A small multi-label image tagger, trained from scratch.
Model: 12.5M parameters, 32-pixel images, arch vit, norm layernorm, patch size [4, 4], layers 10.
Training: soap at rate 0.0027, batches of 64.
Data: trained on photos with spoken descriptions (Open Images, Localized Narratives), 4.3 epochs.
Rows from block 2 of a small multi-label image tagger, named by matrix and row number. Rows with one number belong to one neuron. Each number is 500 + 40 x the weight over its row's rms, rounded and kept within 0 to 999. All counts start at 0. Numbers have three digits each. After the name is the row's rms in percent of the matrix's.
After each neuron's rows are labels from the 100 images, of 14976, where the neuron reaches its highest value: "strongest on" is what is common among them; "patch colour" is the nearest of a few named colours to the mean colour under the peak. Only what is clearly more common there than usual is listed. The data: photos with spoken descriptions (Open Images, Localized Narratives). In brackets: how many of the 100.
# fc1: MLP up (model.blocks.2.mlp.fc1.weight, 1280x320), inputs 0-159
# fc2: MLP down (model.blocks.2.mlp.fc2.weight, 320x1280, transposed), outputs 0-159

fc1.474 095:527473481507577504509519554562508529501465481605496567501422476585512509493492549462476451543501533500523479504518553511547494469480448539417475469492539530506557480519477515473460564541491471530479485531482545491480514454542478434462489492457528450518538562477487468507511559477527518587516536545486534521509599419503497490470519535503471501438546452506433512515463459516504451491528574488393553527473442512466542526477582551432501540534447524474534635539479435457566502544491510
fc2.474 103:481511575430441537503420427408499470460483468442478527529487467533543527518483467496483494476480504549510517484561523533433475492508517520530533473518477540465510538446534506511419485514501586453534496475487481523480525481500429537474507539589494428488511497551507487529492490538530558534539542516459464497490468540504461499527467551477530469614509487537422525530480430501497399452490460552537562438462421519472504519555479517491552454443526507507431470468485518581560518449514473
strongest on: text has "road" (38); text has "buildings" (27)
patch colour: pink (29)

fc1.405 107:515485403537473563506490506490534465501526572438441427487503579523570509500512518449476544441487460540521438474514468472539588561428505551460537505538547435536522482492460472479508553486497520451508504530505462496475503449457557486524520490467415512501500486563492516489495476500504475529464491498526552549538487470568472477465431555526544550501519485501471551516460582549466471536537540482419496481462515474507508521484443570448513455516475500509474411480446507530502516453548482
fc2.405 117:438505529453521475522509436475513585535496477595569418485522461486468526479501485509533511521480468529500458512536498452484458426498510560416543525490498392551476459400533450488442520481522577449520560466490525511465473487476560546528508440460449447463479528509500510452566450488479558531539494497507541490516502500472504491553538506519455410514471474460503509472557487571483518512444497499515526473526429501448533463513519480461538432451501549516504400498496482405570550566552496
strongest on: text has "woman" (27)
patch colour: grey (64); pink (26)

fc1.147 077:540513405481571492497547421525479525567476422533564476442557498543506516541429484507489419469501555470478541463526472421544489480467528494493488504436563517490556495478529467515541566496572436434479460430479481538442532516554541463507513427499495471498470519498557539584481464508470525477491499527476530408437484436567571529500492569492486562494489514519494492442438523489457521500502562478579434457524492497552513518470529555528477547439417470498512421471542477473519455482515510
fc2.147 079:451492494489436434499503441437461548526503516435361533525490478485496478540449482487454476497515500513535498519490492452436499543504476558548401520496533471501499510577500511470530522505497474536496500517488476537534463496516551568507497502429515472521534514513509521493583533491490493488491503501574485519501519503492402494584595483573567522501508538514548460506469499468535505470500532508507426474520502531564488510471570446462483388550486537487449448496540521541434480539546505
strongest on: text has "wall" (58); text has "sitting" (35); text has "table" (34); text has "woman" (25)
patch colour: pink (57)

fc1.531 089:521494486507479485499500488486508608453483425509506526456487449501580463546485594502491485503542502507507495475492517483503458518491526514456533512508545540472523413512491547485536471499484421519556489440489515476525547564559467522567559449508415514556559526489508499488515480531476443459523541523508474534486505446455601559493512549512531538479478501494526476493442519474421498463500456476430473465492509518516459503450447514479406546477440524498540450439482451540481503532526478
fc2.531 119:466484498475517520509498457463533456591486532501451580434469385510543423467465485471382474507519489539470493523507473518514512533494496452415471507517533530503483492572520503532535514485493490514519422501485478455589517490613517545465462485476464545529467543533508593504543482501482574499538498498496469457503524497519494517527484525553616435532504517492514483507444502454458557443617505478590496428438478471527406478492445483466432487465488425492438459463507522539428541560518515
strongest on: text has "wall" (50); text has "table" (34)
patch colour: grey (66)

fc1.121 105:507505451455513510485600501513478487492498465522378501467528446464445539578489550461453508423564476451499538532538558519516490466537440467515490577556395482407434523463521437541491432470496413531510501407472488504488491460518586510587489451549456482474417454468518522468514520504548571540524588474522492531531540491486519470441530507488545513415617527476458526559505490518497538490470498486520467519487481534486532493459496580507485509501506485571521539460584457513499531485482409
fc2.121 117:535530580506572487538479569507432564580484467542530525468521404502479443478445555456499426460496553525521498539544518492420484552482485489549507501468518578479525516543453500413409477487481470519491486500516485489464535497528465491542513511489489517513562519550470518407539469531481474499541522518514507527521476545519480500588560486450529559590494495543555477476455534571503493566585521551483602507525442497511548499546528529468550548475516436496431546434572497533432496561504544
strongest on: text has "wall" (44)
patch colour: black (80)

fc1.730 093:539562540498546462482520508467471498571519506485522444555566499516458582507439524488434544482463516525432480455387463483512525493488501581497552549481585515522503519491497489498528517491513601526569530507480490522515514514469452568548455527486488489620509518476558584504517505519505516497490492491479589489517534478469536508487563457486535468453494440520428436551479421471493536487539483482458509514463606463532510473478482491468491502564543539415454497517512538514496542459526530
fc2.730 096:512526532503526453468469448436492507487565571476547513502482528499480430509518486467496497457505528413557533491491511509514480497510500477513519442495515470513560402516564568524505517572453509522522418450546492557505469519442565553452490507496450485488563410549495464481546541560499469474484473454578480521552529534498538533477481453452489497546520494451464519456554511496536564568457538492489455526495481523514485556513537494496525582467488483444593477475498552485559496623524502
strongest on: text has "sky" (85); text has "trees" (81); text has "buildings" (30); text has "grass" (29)
patch colour: cyan (32)

fc1.169 099:471512558441487443463436438537582610524512470502537448492547577573554520512547491554533438524444491474513590496513501484469542523554411521515457459541521413506456521566513492513509455541429540471487481523488530521548511500522442493519516519491479503528495465452547525525552520499483553409523538574533541534489528571510444490512496482425454498470494470459500462560472508461511495477488523494529431445470478520471501476484502511442532535510536530536462522448534484490504494508491532
fc2.169 115:525533469595505491549498523423555474470458495521470542514510480497561533566523503610495535529503476479497529486567508600463497464496493515472473470441461542470564388553446505522505504501537549511516590455537516476498515498434451507524473481469493525518492518537491415397481500513536519510507530528499472438469502377496494499483591562440543518503616506521475498488458556474472500472462502497482435493538543497531489493483455404498398609510440491533504407525452487499461452623515507
strongest on: text has "wall" (42)
patch colour: black (34)

fc1.208 104:547515524556510605470552536527479442486497446511516565494552500479489539498437489603488510545498497529475593520461446496473532459503441517528537541495405521504512439464535465504538491437489457539460493581493546478524532503545474370525480569458467496458554520526413507477484462600544470496497504472479450554495486492608545508458522452506494503489569487532450452479483491538487525476467551504461504544471461517458478567456500483510460457487501563564514553441526493543458516494449475
fc2.208 090:463451499494437479544463427548542488459520492493487468521495484471482486459492502448560505489448537484521491507511467561528497488526524455600478509527495427490576493493461504480494517500474490439514490488464464521516538472575540487466492518523540537487458350477496523476439456523581470437480536514544493485497407563493547458598512485463533596497528527518512507515473510577442380556571529444545484453500497503539458496532539449520548548463474442555559418519541527543500536397510502
strongest on: text has "sky" (72); text has "water" (32)
patch colour: grey (64)

fc1.729 094:503503469484482579498482520611522485548516475537462550477444445498444464512509529503502541456469498503527535422568459492489532456538466476528571416512467493566412484470463485500496526518614501472498424574429494509477570482514520497470603515465467527461468505413498500509463497511503428428438474434480483536482526434510431504480538550515567538479463509467456509484428526534443520504534488498483507466568436438524601478471502521541521461522443487471526431511535490461487476493471512
fc2.729 111:537522517451524535476456493510500548490543474568563551487517473478467542452559503471476512512494481535498472466440450497591496549495500563428550493459501435486602491536494556549452508478482455582546452527535505473640513461504526512563468509475528482467489502429515517489464556521492525493465478509522501465500475506495482482443467540466488526496577492495464510516499492543541447491476494520454544540446491550434535512527492434508547484394525533519469505386520521448493481540441532
strongest on: text has "road" (32)
patch colour: black (31)

fc1.397 111:533492560545475482541500492570535559584534500515535532522585592610518491501498540528453557485556488533443522499450569475517501474519524531478490574488551546511496461490580517546519463490485542569487541479519560491554479536462415503531517511494468433596559557533489471518525471505508497481456478536437581505525549568497560523541494448510500496535515479456417506514478513504544519488475535537477488494553420472505504456520513498538514585485521519485501499481549523491533519517518527
fc2.397 115:510519569493528446465498552525439478546463495484470496531485506495542504495539491500502522491472494508506508514510495542503491404470492415495547442505494506477589487420460557509631500458489497539531562520516519494583483510508451537499529506503465489490560497474479422432444542544461432571537486523568476403469508570507531497509533549425510492594512517497477490478509513523489527489539496520499455531500541532401452491480533520511504553331486503534412514496587475459486533571488456
strongest on: text has "sky" (84); text has "trees" (81); text has "buildings" (36); text has "grass" (32)
patch colour: cyan (66)

fc1.696 101:501404435491495576480553452496486455533505483442501508495506468469491502533460584497425537481484497540502476414464441512465531448510583510577534476453482570508504496517489503520454529496551544550543470510449451508547521472499475491531461502483457520555465475508483483544501506554539474467485507522493528476603459520508479445512447497460477472494459501543460514455520464503463427469503503528474558474481523517586548605555459497449472509560471465433448498518433439537494447516526511
fc2.696 097:511467503500513459479456437528506469492468512559538540525511535464533516471562445470588571510484457455480505501479496490516456568529505535425439507493518441464519522450504469474472478562442552422499569438461504524456483517507548508528486479540469477463451523539493558479544462485476538571524537468540548415524519548496530484434526558538551392420432416504554511557448507512501459439519436493481594528539459473501462465523552592438546534446536477461489448425554503402537574543550471
strongest on: text has "woman" (30)
patch colour: brown (71)

fc1.245 133:524426523546478475494503449501468493520531473490524555441516483539468586535466549512532513408532611506493543487529596494490501493512511506496585528493500466498479482446471478494495530528542523500534460484539490486416452486465405444481504450490505495511555548490472522504465540533478516548509503538514488489528450452477506515476494460576495464568486504432477475502510532515522421547561472410506532509534473503564528456514431521463515574530491482524494549429540467557499485508432484
fc2.245 132:493477464486452454499511415519539529638561498503502548454487532539460541547526537562511531504484520503451541482553482472482459484510532578429458417471514513511509493493480442533431429482509523515514510478479487486614537509461510584512469477528482376481505554510497503517570453533519509511511499477458561451440522563506560485552451462505470445569473536577486534500542483485486467542555527440540522539444514537410517519561560515555564481527469535530447491461547471407514506512542524
strongest on: text has "wall" (41)
patch colour: pink (47)

fc1.101 098:483501431538536507505500473557535502465537510481515446487465516509492435534472538441489527491540456455493575469453495443559526525534460583476505534520495529563455558486456460472601482522483527489500484515486515531518514460522483548475500490551515510478506548524517490539405448524517418459511507507464495566540518511526563467474500513434585554473579550583486530518404525459462437540520491381508574464498431520462495486566532569521500524524507514453446391534500474495477497475475467
fc2.101 082:470490466521565525529533521488518566503454488507474392500471529487464491485413492530500507514469533445581509531566517490511538474501524478477407486478550492512494521500478466502519472520557506420489498477509548539407443507457498467540481466516478484495425423506458512472483496472486553480547547495448540489467482440494418487529421568506432433474527483521514568535469467467468442395403537457456509514463515511526441544444469478501505460454521475452566468513530490484502545513531470
strongest on: text has "woman" (25)
patch colour: brown (89)

fc1.530 100:479504466492467474501438472537486479508429509485514482506480523562527547545504559487472544405530382493590522484466469521487519528504492531453536597505446480496479530487503491429552486531458438468471480514439478455489537482535556481463546473512501513496498440480487504480537450536558532478402462508557545549448465496456530507575471485532529536526569479495511469559551541556472457505487463443538487478475532530513487537518484462536536495505534511526487518468522441535462440455513594
fc2.530 093:479487524448540471503484463510555519584509421441513469419505477505384472472466476405576542558472538435487473513473515487482542488528467508508459489445467546520456447514515497485445503544466507539505517490503499594475472488528617443533505466489498464466518510553478568440465472483507537464444555479467557499508508494521516472488499424495475556470512520539560508536494492576498426434491508497498552488543532484495461497466474406502504557448522487497537488569535554539506535464481460
strongest on: text has "sky" (76); text has "trees" (64); text has "water" (36); text has "clouds" (35)
patch colour: grey (65)

fc1.413 127:540433412544532480535484563573536468595511472553506493459517488552501466555492468470510523500481483485562499543478466425476473563521483512488495545499493514470507475514508467394550470493497538465491472458512502560531433428600512439498518476453506482442554543481499487462488479479487536459467502561500458569524540496507508471542493557560525474505532490477452444492554466534444455472458503490436483529477518504461545490529493516531502494568556474509431532473564451574496598455524492
fc2.413 122:454485521421540483443492514490484481541532570501597516430494542479423471542470496438547511484502509487532491524470511514505544506479543507420438511513488496517492471491573430506482485548502571467526477471509535559449510483493497453484522461441438488502532422444489498529515513464507499454443575508519505464565454505502510497433535452551504514434510526569529444548459474492533428469409556512579554507463415488501448474573497462530509508469452425502559481567469525480500523448487492
strongest on: text has "sky" (58)
patch colour: grey (62)

fc1.20 075:501513468533562609502491537513570470508460509592474593441415474503492502466486460451555525469564443429500475475552549569480526527504463543524489441486489510500481479449510460421457502486491504476473482554513518525523549508545500476505579480397533481431417426454499486494442461539500514487472497432534517553575490451489495518469501550540496597461545439504508473466457477489454509495484580471562482467539480421523486577461498582573595512526486506505444499457498506557505506498475512
fc2.20 095:504526565437437495403480487531504526493514440495544517446515496538509519530535501490440487490499498531548500479514514454482508478501505537390532479444515433484627566526509485580419496516496545533513511492511473452516462502479538502516466500467473451530542561526508511540490571466505442566481502519493557470458539500506509521423391603521633480527589485495468501513466476509521427436528479461487589493447421514456515509538492505519465499423495523504466502476541510498527505556512472
strongest on: text has "road" (31)
patch colour: grey (60)