{
  "train_examples": 203450,
  "mlp_ratio": 4,
  "patch_size": [4, 4],
  "layers": 10,
  "positions": "learned",
  "pooling": "mean",
  "beta2": 0.999,
  "lr_schedule": "cosine",
  "final_lr_fraction": 0.01,
  "adamw_weight_decay_other_params": 0
}
Rows from block 7 of a small multi-label image tagger, named by matrix and row number. Rows with one number belong to one neuron. Each number is 128 + 32 x the weight over its row's rms, rounded and kept within 0 to 255. All counts start at 0.
After each neuron's rows are labels from the 100 images, of 14976, where the neuron reaches its highest value: "peak at" is the part of the image that holds the peak. Only what is clearly more common there than usual is listed. The data: photos with spoken descriptions (Open Images, Localized Narratives).
# fc1: MLP up (model.blocks.7.mlp.fc1.weight, 1280x320), inputs 270-319
# fc2: MLP down (model.blocks.7.mlp.fc2.weight, 320x1280, transposed), outputs 270-319

fc1.316 [119 113 107  57 143 153 127 156 159 127 105 106  95 120 153 166 143  96 111 116 136 124 152 170 132 118 102 162 109 131 185 140 156 141 190 170 150  90 140 116 167 121 133 174 139 137 112 127 116 108]
fc2.316 [117 120 132 100  97 138  86  95 140 117  96 116 174 168 140 134 131  87 147 115 192 112  92 127 156 133 146 127 167 169 115  82 121 121 122 111 126  63 159  55 113 107  79 104 162 154  88 143 157  87]
peak at: middle right

fc1.327 [149 110 143 129 118 131  86 150  84  18 142 146 114 124 113 154 137 117 160  98 161  84 140 182 102 143 105  76 185 158 152  72 158  99 159 113 177  76  98 109 111 140  84 176 109 151 125 165 107  96]
fc2.327 [112 155 127 129 145 107 171 107  90 115 219 123 134 166 107 118 125 101 157 107 137 117 133 144 152 143 146 159  75 118 160  83 111 132 144 145 164 123 129 146 119 174 241 117 204 113 138 146 134 132]
peak at: top left

fc1.141 [150  83 120 133 129 131 166 158  93  88 106 153 141 141 122 149 120 145 101 199 104 115 171 149 149  97 124 132 132 108 111 166 125 155  78 136  76 169 100 116 178  87 159 161 199 157 159 104 114 114]
fc2.141 [157 197 133 162 169  44 186 105 158 117 124 129 140 158 108 156 143  78 129 112 146 120 115 155 134 113 107 165 149 137  97 137 137 189 151 210  66 147 110 165 122 130 105 142 138 116 141 113 137 111]
peak at: top left; middle left

fc1.142 [138 108  88 173 146 111 154 136 166 135 155 143 128 116 116 143 188 153 153 143 167 101 150 125 111 151 119 130 170 162  79  65 101 188 140  84 118 171 147  75 137  96  52  98 116 138 113 131 112 116]
fc2.142 [128 108 159 148 109 161  85 151  82 156 119 112 111  88 100 146 117 120 131 112  72 108 147 100 106 134 168 184 128 166 149 141  88 135 100 143 117 156 111 188 146 125 224 143 111 105 125 139 132 153]
peak at: bottom left

fc1.523 [157 117  51 139 128  95 151 167 138 106 126 135  63 104 123  93 117 151 167  85 109 145 128 133 137  91 160 122 133 109  77 136 204  87 139  29 159  99 164 121 144 113 121 140 136 125 171 117 124 176]
fc2.523 [ 93 195 130 183 171 164 103 155 113 128 150 141 196 162 133 119 121 243 148 180 173 147 143  89 150 145 136 116 118  95 138  66 127 161 126 139 155 110 138 122 102 130 120 133  95 133 115 131 129 156]
peak at: middle right

fc1.434 [154 140 154 140 110 157 172 128 108 117  81 115  95 140 137 141 126 147  91 137 125 138 138 145 110  65 113 123  88 121 123 177 116  99  49 150 135 176  96 159 132 124 149 121 118 130 108 116  94  45]
fc2.434 [138 101 116 150  96 116 186 172 150 130 129 119 148 143 116 121 155  96  89 153 168 129 136 133 175 117 120 122 169 146 142  98 153 151 129  89  50 156 107 127 131 190 110  92 136 112  78 102 125 119]
peak at: top centre

fc1.765 [103 115  85 130 134 149 138  89 116 125 141  78 152 109 117 131 103 130 145  91 101 170 130 119 182 133 231  86 128 157 129 146 141 110  97  97 132  90 141 155 194  90  79 144 145 125 117 149 146 112]
fc2.765 [ 72 179 127  79 119  88 130 162 174 122 169 112 135 112 107 140 103  78 160 132 143 153 126  97 133 111 140 118 117 122 172 129  62 147 145 156 131 190 122 115 170 117 112 104  73 126 171 179 121 133]
peak at: bottom left; bottom right

fc1.469 [ 90 101 143 107 198 165 169 114 111 103  72 147 140 132  67 146 104 187 143 174 187 130 158 128 161 120 103 100  97 122 150 156 127 109 173 103 185  85 166 155 168 182 115 112 108  83 136 103  83  39]
fc2.469 [144 183 115 131 197 189 112  80  97  84 120 111 106 128  79  91 152 162 173 105  98 131 124 141 107 142 151 140 137 136  97 105 125 107  94 115  94 157  89  77 201 117  71 158 138 155 167  68 118 152]
peak at: top left

fc1.340 [ 86 154 101  85  88 116 131 101 120  91  29  87 169 111 136 115  94 147 170 161 115 107  91 140  92  78 170 142 141 149 146  82  96 106 140 160 136 118 122 111 161 127 117 175 128 139 103  98  87  86]
fc2.340 [145  82 132 111 153 126  59 112 120 153 107 120 143 128 101 114 131 150 165 161  55 107 158 122 114  57 124 169 143 161 143 165 107  75 119 128 113 103 125  87 140 134 122 121 129 135 106  96 131 185]
peak at: middle right

fc1.544 [159 169 124  96  95 155 135 123 121  50 100 179 215 114 167 148 124 129  54 163 137 113 101 116 106 142 141 186 132  99 152 181  69 100 102  98 166 125  89 147 151 133 128 111 182 143  69 112  80  26]
fc2.544 [159 137 138 102  97 148 121 191 146 119 123 154 131 116 126 127 165 108 203 129 120 127 100 140 159 110 138 119 122 157 120 163  53 129 129  92 126 209 123  84 137 161 162 120  91 156  77 144 107 132]
peak at: top left

fc1.203 [120  45 133  87  83  84 164 124 147 117 103 108 176 131 105 116 212 111 102 129 164  82 136  99 142 151  94 175 150 155 117  74 133  94 152 104 205  86  83 120 152 136 109 154 120 132 158 125 109  56]
fc2.203 [120 107 124 100 117 159  20  92 161 106 133 120  93 137 147 153 141  98 121 121 183 159 128 146 148 151 151 108 110 169 126 149 128 124 117 128 151 129 154  42  78 125 136 125 120 147 133 152 120 124]
peak at: bottom right

fc1.181 [184 165  97 128 103 129 143 132 160 147 199  69  89 119 114 129 123 141  78 155  93  95  69  97 108 110 118  86 141 142 151 129 159 141 154 181 159 122 111 174 115 157 126  93 138 142 103 176 117 134]
fc2.181 [106  99 101  81  58 148 119  96 116 112 142 135 130 191 136 136 119 163 142 136 152 106 142  93 112 196 112 171 130 137 132  93 101 144  84 111 114 176 122  81 140 118 137 126 102 113 104 133 151 158]
peak at: bottom left

fc1.253 [109 118  75 158 168 126 151  51 143 117  91 127 137 158 139 114 134 146 139 130 161 127 134 123 107  67  97 160 132 144 110 107 144 126 158 101 111 119 108 124 101 125 134 155 121  95 150 142 126  90]
fc2.253 [123  20 118  74 149 184  64 131 166 146 149  59 143  83  77 190 114 138 118 110 155 105 118 123 133 171 105 131  91 141 168 176 166  98  84 114  89 130 107  96 105  83 142 122 118 129 107 134 109 144]
peak at: middle right

fc1.364 [152 182 101 108 108 116 202 107 185 118 109  87  89 130  76 107 168 104  90 162 166 153 186  95 127 151 130 118 101  82  96 114 140 139 141 117 158  84 126 128 122 140 128 141  78  92  90 149 140 170]
fc2.364 [155  97 112 154 112 137  65 102 152 125 154 148 141 129 145 111 131 100 126 103 172 138 146 142  96 116 121  94 116 174 131 104 142  83 122  80 129 106 127 142 119 128  73 122 170 124  98 156 121 132]
peak at: bottom right

fc1.540 [120  93 133 101 190 112 117 204 155 138 128 153 111 146 146  97 147 136  66 134 147  91 147  61 155 104  83  83 124 137 223 105 134 104 107 125 167 132 108  94 138  95 122  94  84  79 199  77 161 140]
fc2.540 [131 135 129  69 131 136  72 123 140 183 139 139 135 171 122 112 137 151 123 110 160  97 146 117 136  95 138 152 102 127 151 122 120 126 121 129 143 159 123 121  66 126  94 111 117 117 169 143  98 109]
peak at: bottom left

fc1.106 [133 121 106 142 118 129 191 127 137 118 100  58 120 140 102 128 153 128  85 142 154  74 104  92 135 153 114 157 116 148 124 160  89 134 117 124 168 165 114 105 199 161 130 145 136 126 197 109 121  90]
fc2.106 [152 103 116 118 130 178  97 138 193  87 137 149 112 113 109  92 136 122 130 149 127 168  97 164 193 167 140 117 172 132 129 124 128 104 116 108 178  91 138  83 122 153 131 141 115 142 130 125 123 129]
peak at: bottom right; bottom left

fc1.710 [ 96 143 168 162 212  93 109 112  89 200 125  77 156  56  93 179 141 161  75 158 155 131 149 126 138 113 141 114 154 140 137 150 101 151  87 110 131 188  79 161 174  78 120  59 168 108 167 132  97  65]
fc2.710 [110  91 109 146 147 108 111  72 104  73 110 146 187 149 128 104 139 100 102 148 103 150 134 163 126 158 130 130 192 134 170  83 145 135 134 164   0 189 126  69 128  99  86 109 148 117 130 157 142 143]
peak at: top centre; top right

fc1.644 [124 144  91 123  99  98 134  70 134 108 127 149 128 129 169 127 149 135 101 124 231 101 158 159 185 129 114 139 103 189  90 158 164  96 172 144 141  89 136 176 102  85  94 119  51  78 198 147 128 119]
fc2.644 [125 116 130 167 172 144 153  86 132 117 110 119 183 182 105 163 116  78 113 169 109 152 140 124 152 171 131 145  89 145 157 133 153  80 117 109 151  91 135 134  96 101 153 148 117 137 165 141 102 141]
peak at: middle right; middle left

fc1.490 [135 113  97 100 164 124 117  89 180 100 159 200 155 144 152 126 158  84 150  66 101  86 108  73 121 127 104 130 162 184 152 113 124 149  94  83 150  68  44 164  97 157 111 116 108 109  91 109 131 135]
fc2.490 [ 92 167 145 147 139  87 100 164 133 146  82 127  84 115  83 125 169  85 176 133 148 103 124 116 103 128  97 152 158 103 105 123 167  89  89 190 121 134  91 113  83 156 159 136 117 107 113 132 152 149]
peak at: top left

fc1.237 [ 81 161 121 116 149  66 133 117 169  95 104 175 101 109 123  83 144  93 114 133  91  75 188 146 109 157  83 165 124 195 126 104 133  72 173 116 192 169  88 101 120 177 110  75 103 144 115 142  74  98]
fc2.237 [156 112 123 132 136 124 155 114 118 140 138  97  64 177  90 145 137 148 134 133 171 142 165 134 111 120  89 132 152 134  89 151 152 141 115  98  69 100  90 171 152 122 187 123 135  98 141 147 173 145]
peak at: top centre

fc1.86 [125 101 135  97 186 125  85 143  97 135  97 171 124  66  91 162 114 165 139 151 163  37 122 130 169 112 149  78 135 115 104 163 160 103 105 112 141 147 107 194 155 167 136  93 107 161  91 154  87  86]
fc2.86 [109 146 110 103 124 112 166  84 116 117 142 125 112  93  89 134 182 136 128 139 149 111 133 167  71 139 139 125 165 142 139 136 118 127 166 131  77 199 159 132 119 125 125 150 194 133 128 142 134 204]
peak at: top centre

fc1.661 [ 99 131 153  83 110 143 160 106  88 117 130 147 145 102 131 127 106 111 169 149 195  49  70 101 137 135 154 119  86 161 152 152 157  45 118 114 134 128 103 181 128 154 152 128 158 102 112 117 150  88]
fc2.661 [124 127 133 108 184 187  93 145 115  55 131 137 171  90 127 161 135 141 101 100 140 119 151 113 143 127 104 118 122 112 158 161 109 177 138 144 147 163 124 119 150 185 122 131 136 154  89 118 143 118]
peak at: top left; top right

fc1.68 [128 144 162 183 170 123 205 134  81 109  63 131 108 129 135  88 170 109 167 109  90 126 140  70 186 105 142 109 146 153 113 122 116 166 149 140 147 131 145 105 143 128 126  97  91 124 142 102 101 190]
fc2.68 [170  88 133 167 107 121 110 115 125 141 170 128 130 130 130 133 142  80 110 154 134 136 119 135 123 125 106 109 107 142 128 131 147 123 134 177  71 164 120 119  97 137  58 160  99 122  85 128 144 135]
peak at: bottom right; bottom left

fc1.19 [106 130 126 131 110 186 130 136 105 156 115 135  90 105 138 107 208  77  84 148 196 130 116 109 173 142 143 137 140 162 118 113 172 136 123 124 135 113 107 122 133  73  84 163 153  90 230 130 146  72]
fc2.19 [ 75 147 167 150 177 122 115 118 139 174 107 145 141 222 110  85 143 146 158 152 112 125 118 136 158 150 125 150  91 184 130 182 141  99 122  97 133  89 150 156  98 172 182 134 122 115 117 135 144 128]
peak at: bottom right

fc1.531 [145 143 125 113 171 121  81 106 106 139  85 128 146  90  76 177 104 165 107 168 124  91  99 133 156  89 159 110 128 144 131 162 133 124 168 133 108 165 102 145 141 157 140  62 161 115  96 142  89 104]
fc2.531 [135 145 116 156 147 129 159  98 119 160 140 132  87  96 115 137 159 124 104 140 130 150 154 184  75 107 144 143 198 119 132 178  93 164 148 120  56 153 125 148 159 123 100 143 177 135 121 114 122 142]
peak at: top centre

fc1.575 [105 116  74 148 169 137 150  64 108  96 118 167 105 107 136 125 160  98 115 126 158 113 138 110 132  88 126 160  92 159 127 114 173 121 156  73 135 115 120 102 109 121 156 165 134  95 147 142  85  80]
fc2.575 [129  26 107  99 140 172  84 143 168 101 182  72 167 108  86 182 119 144  96 146 134  83 112 135 129 165  90 112 124 134 199 187 202  78 107 128  81 125  92 104  71 131 135 130 101 123 130 162 110 156]
peak at: middle right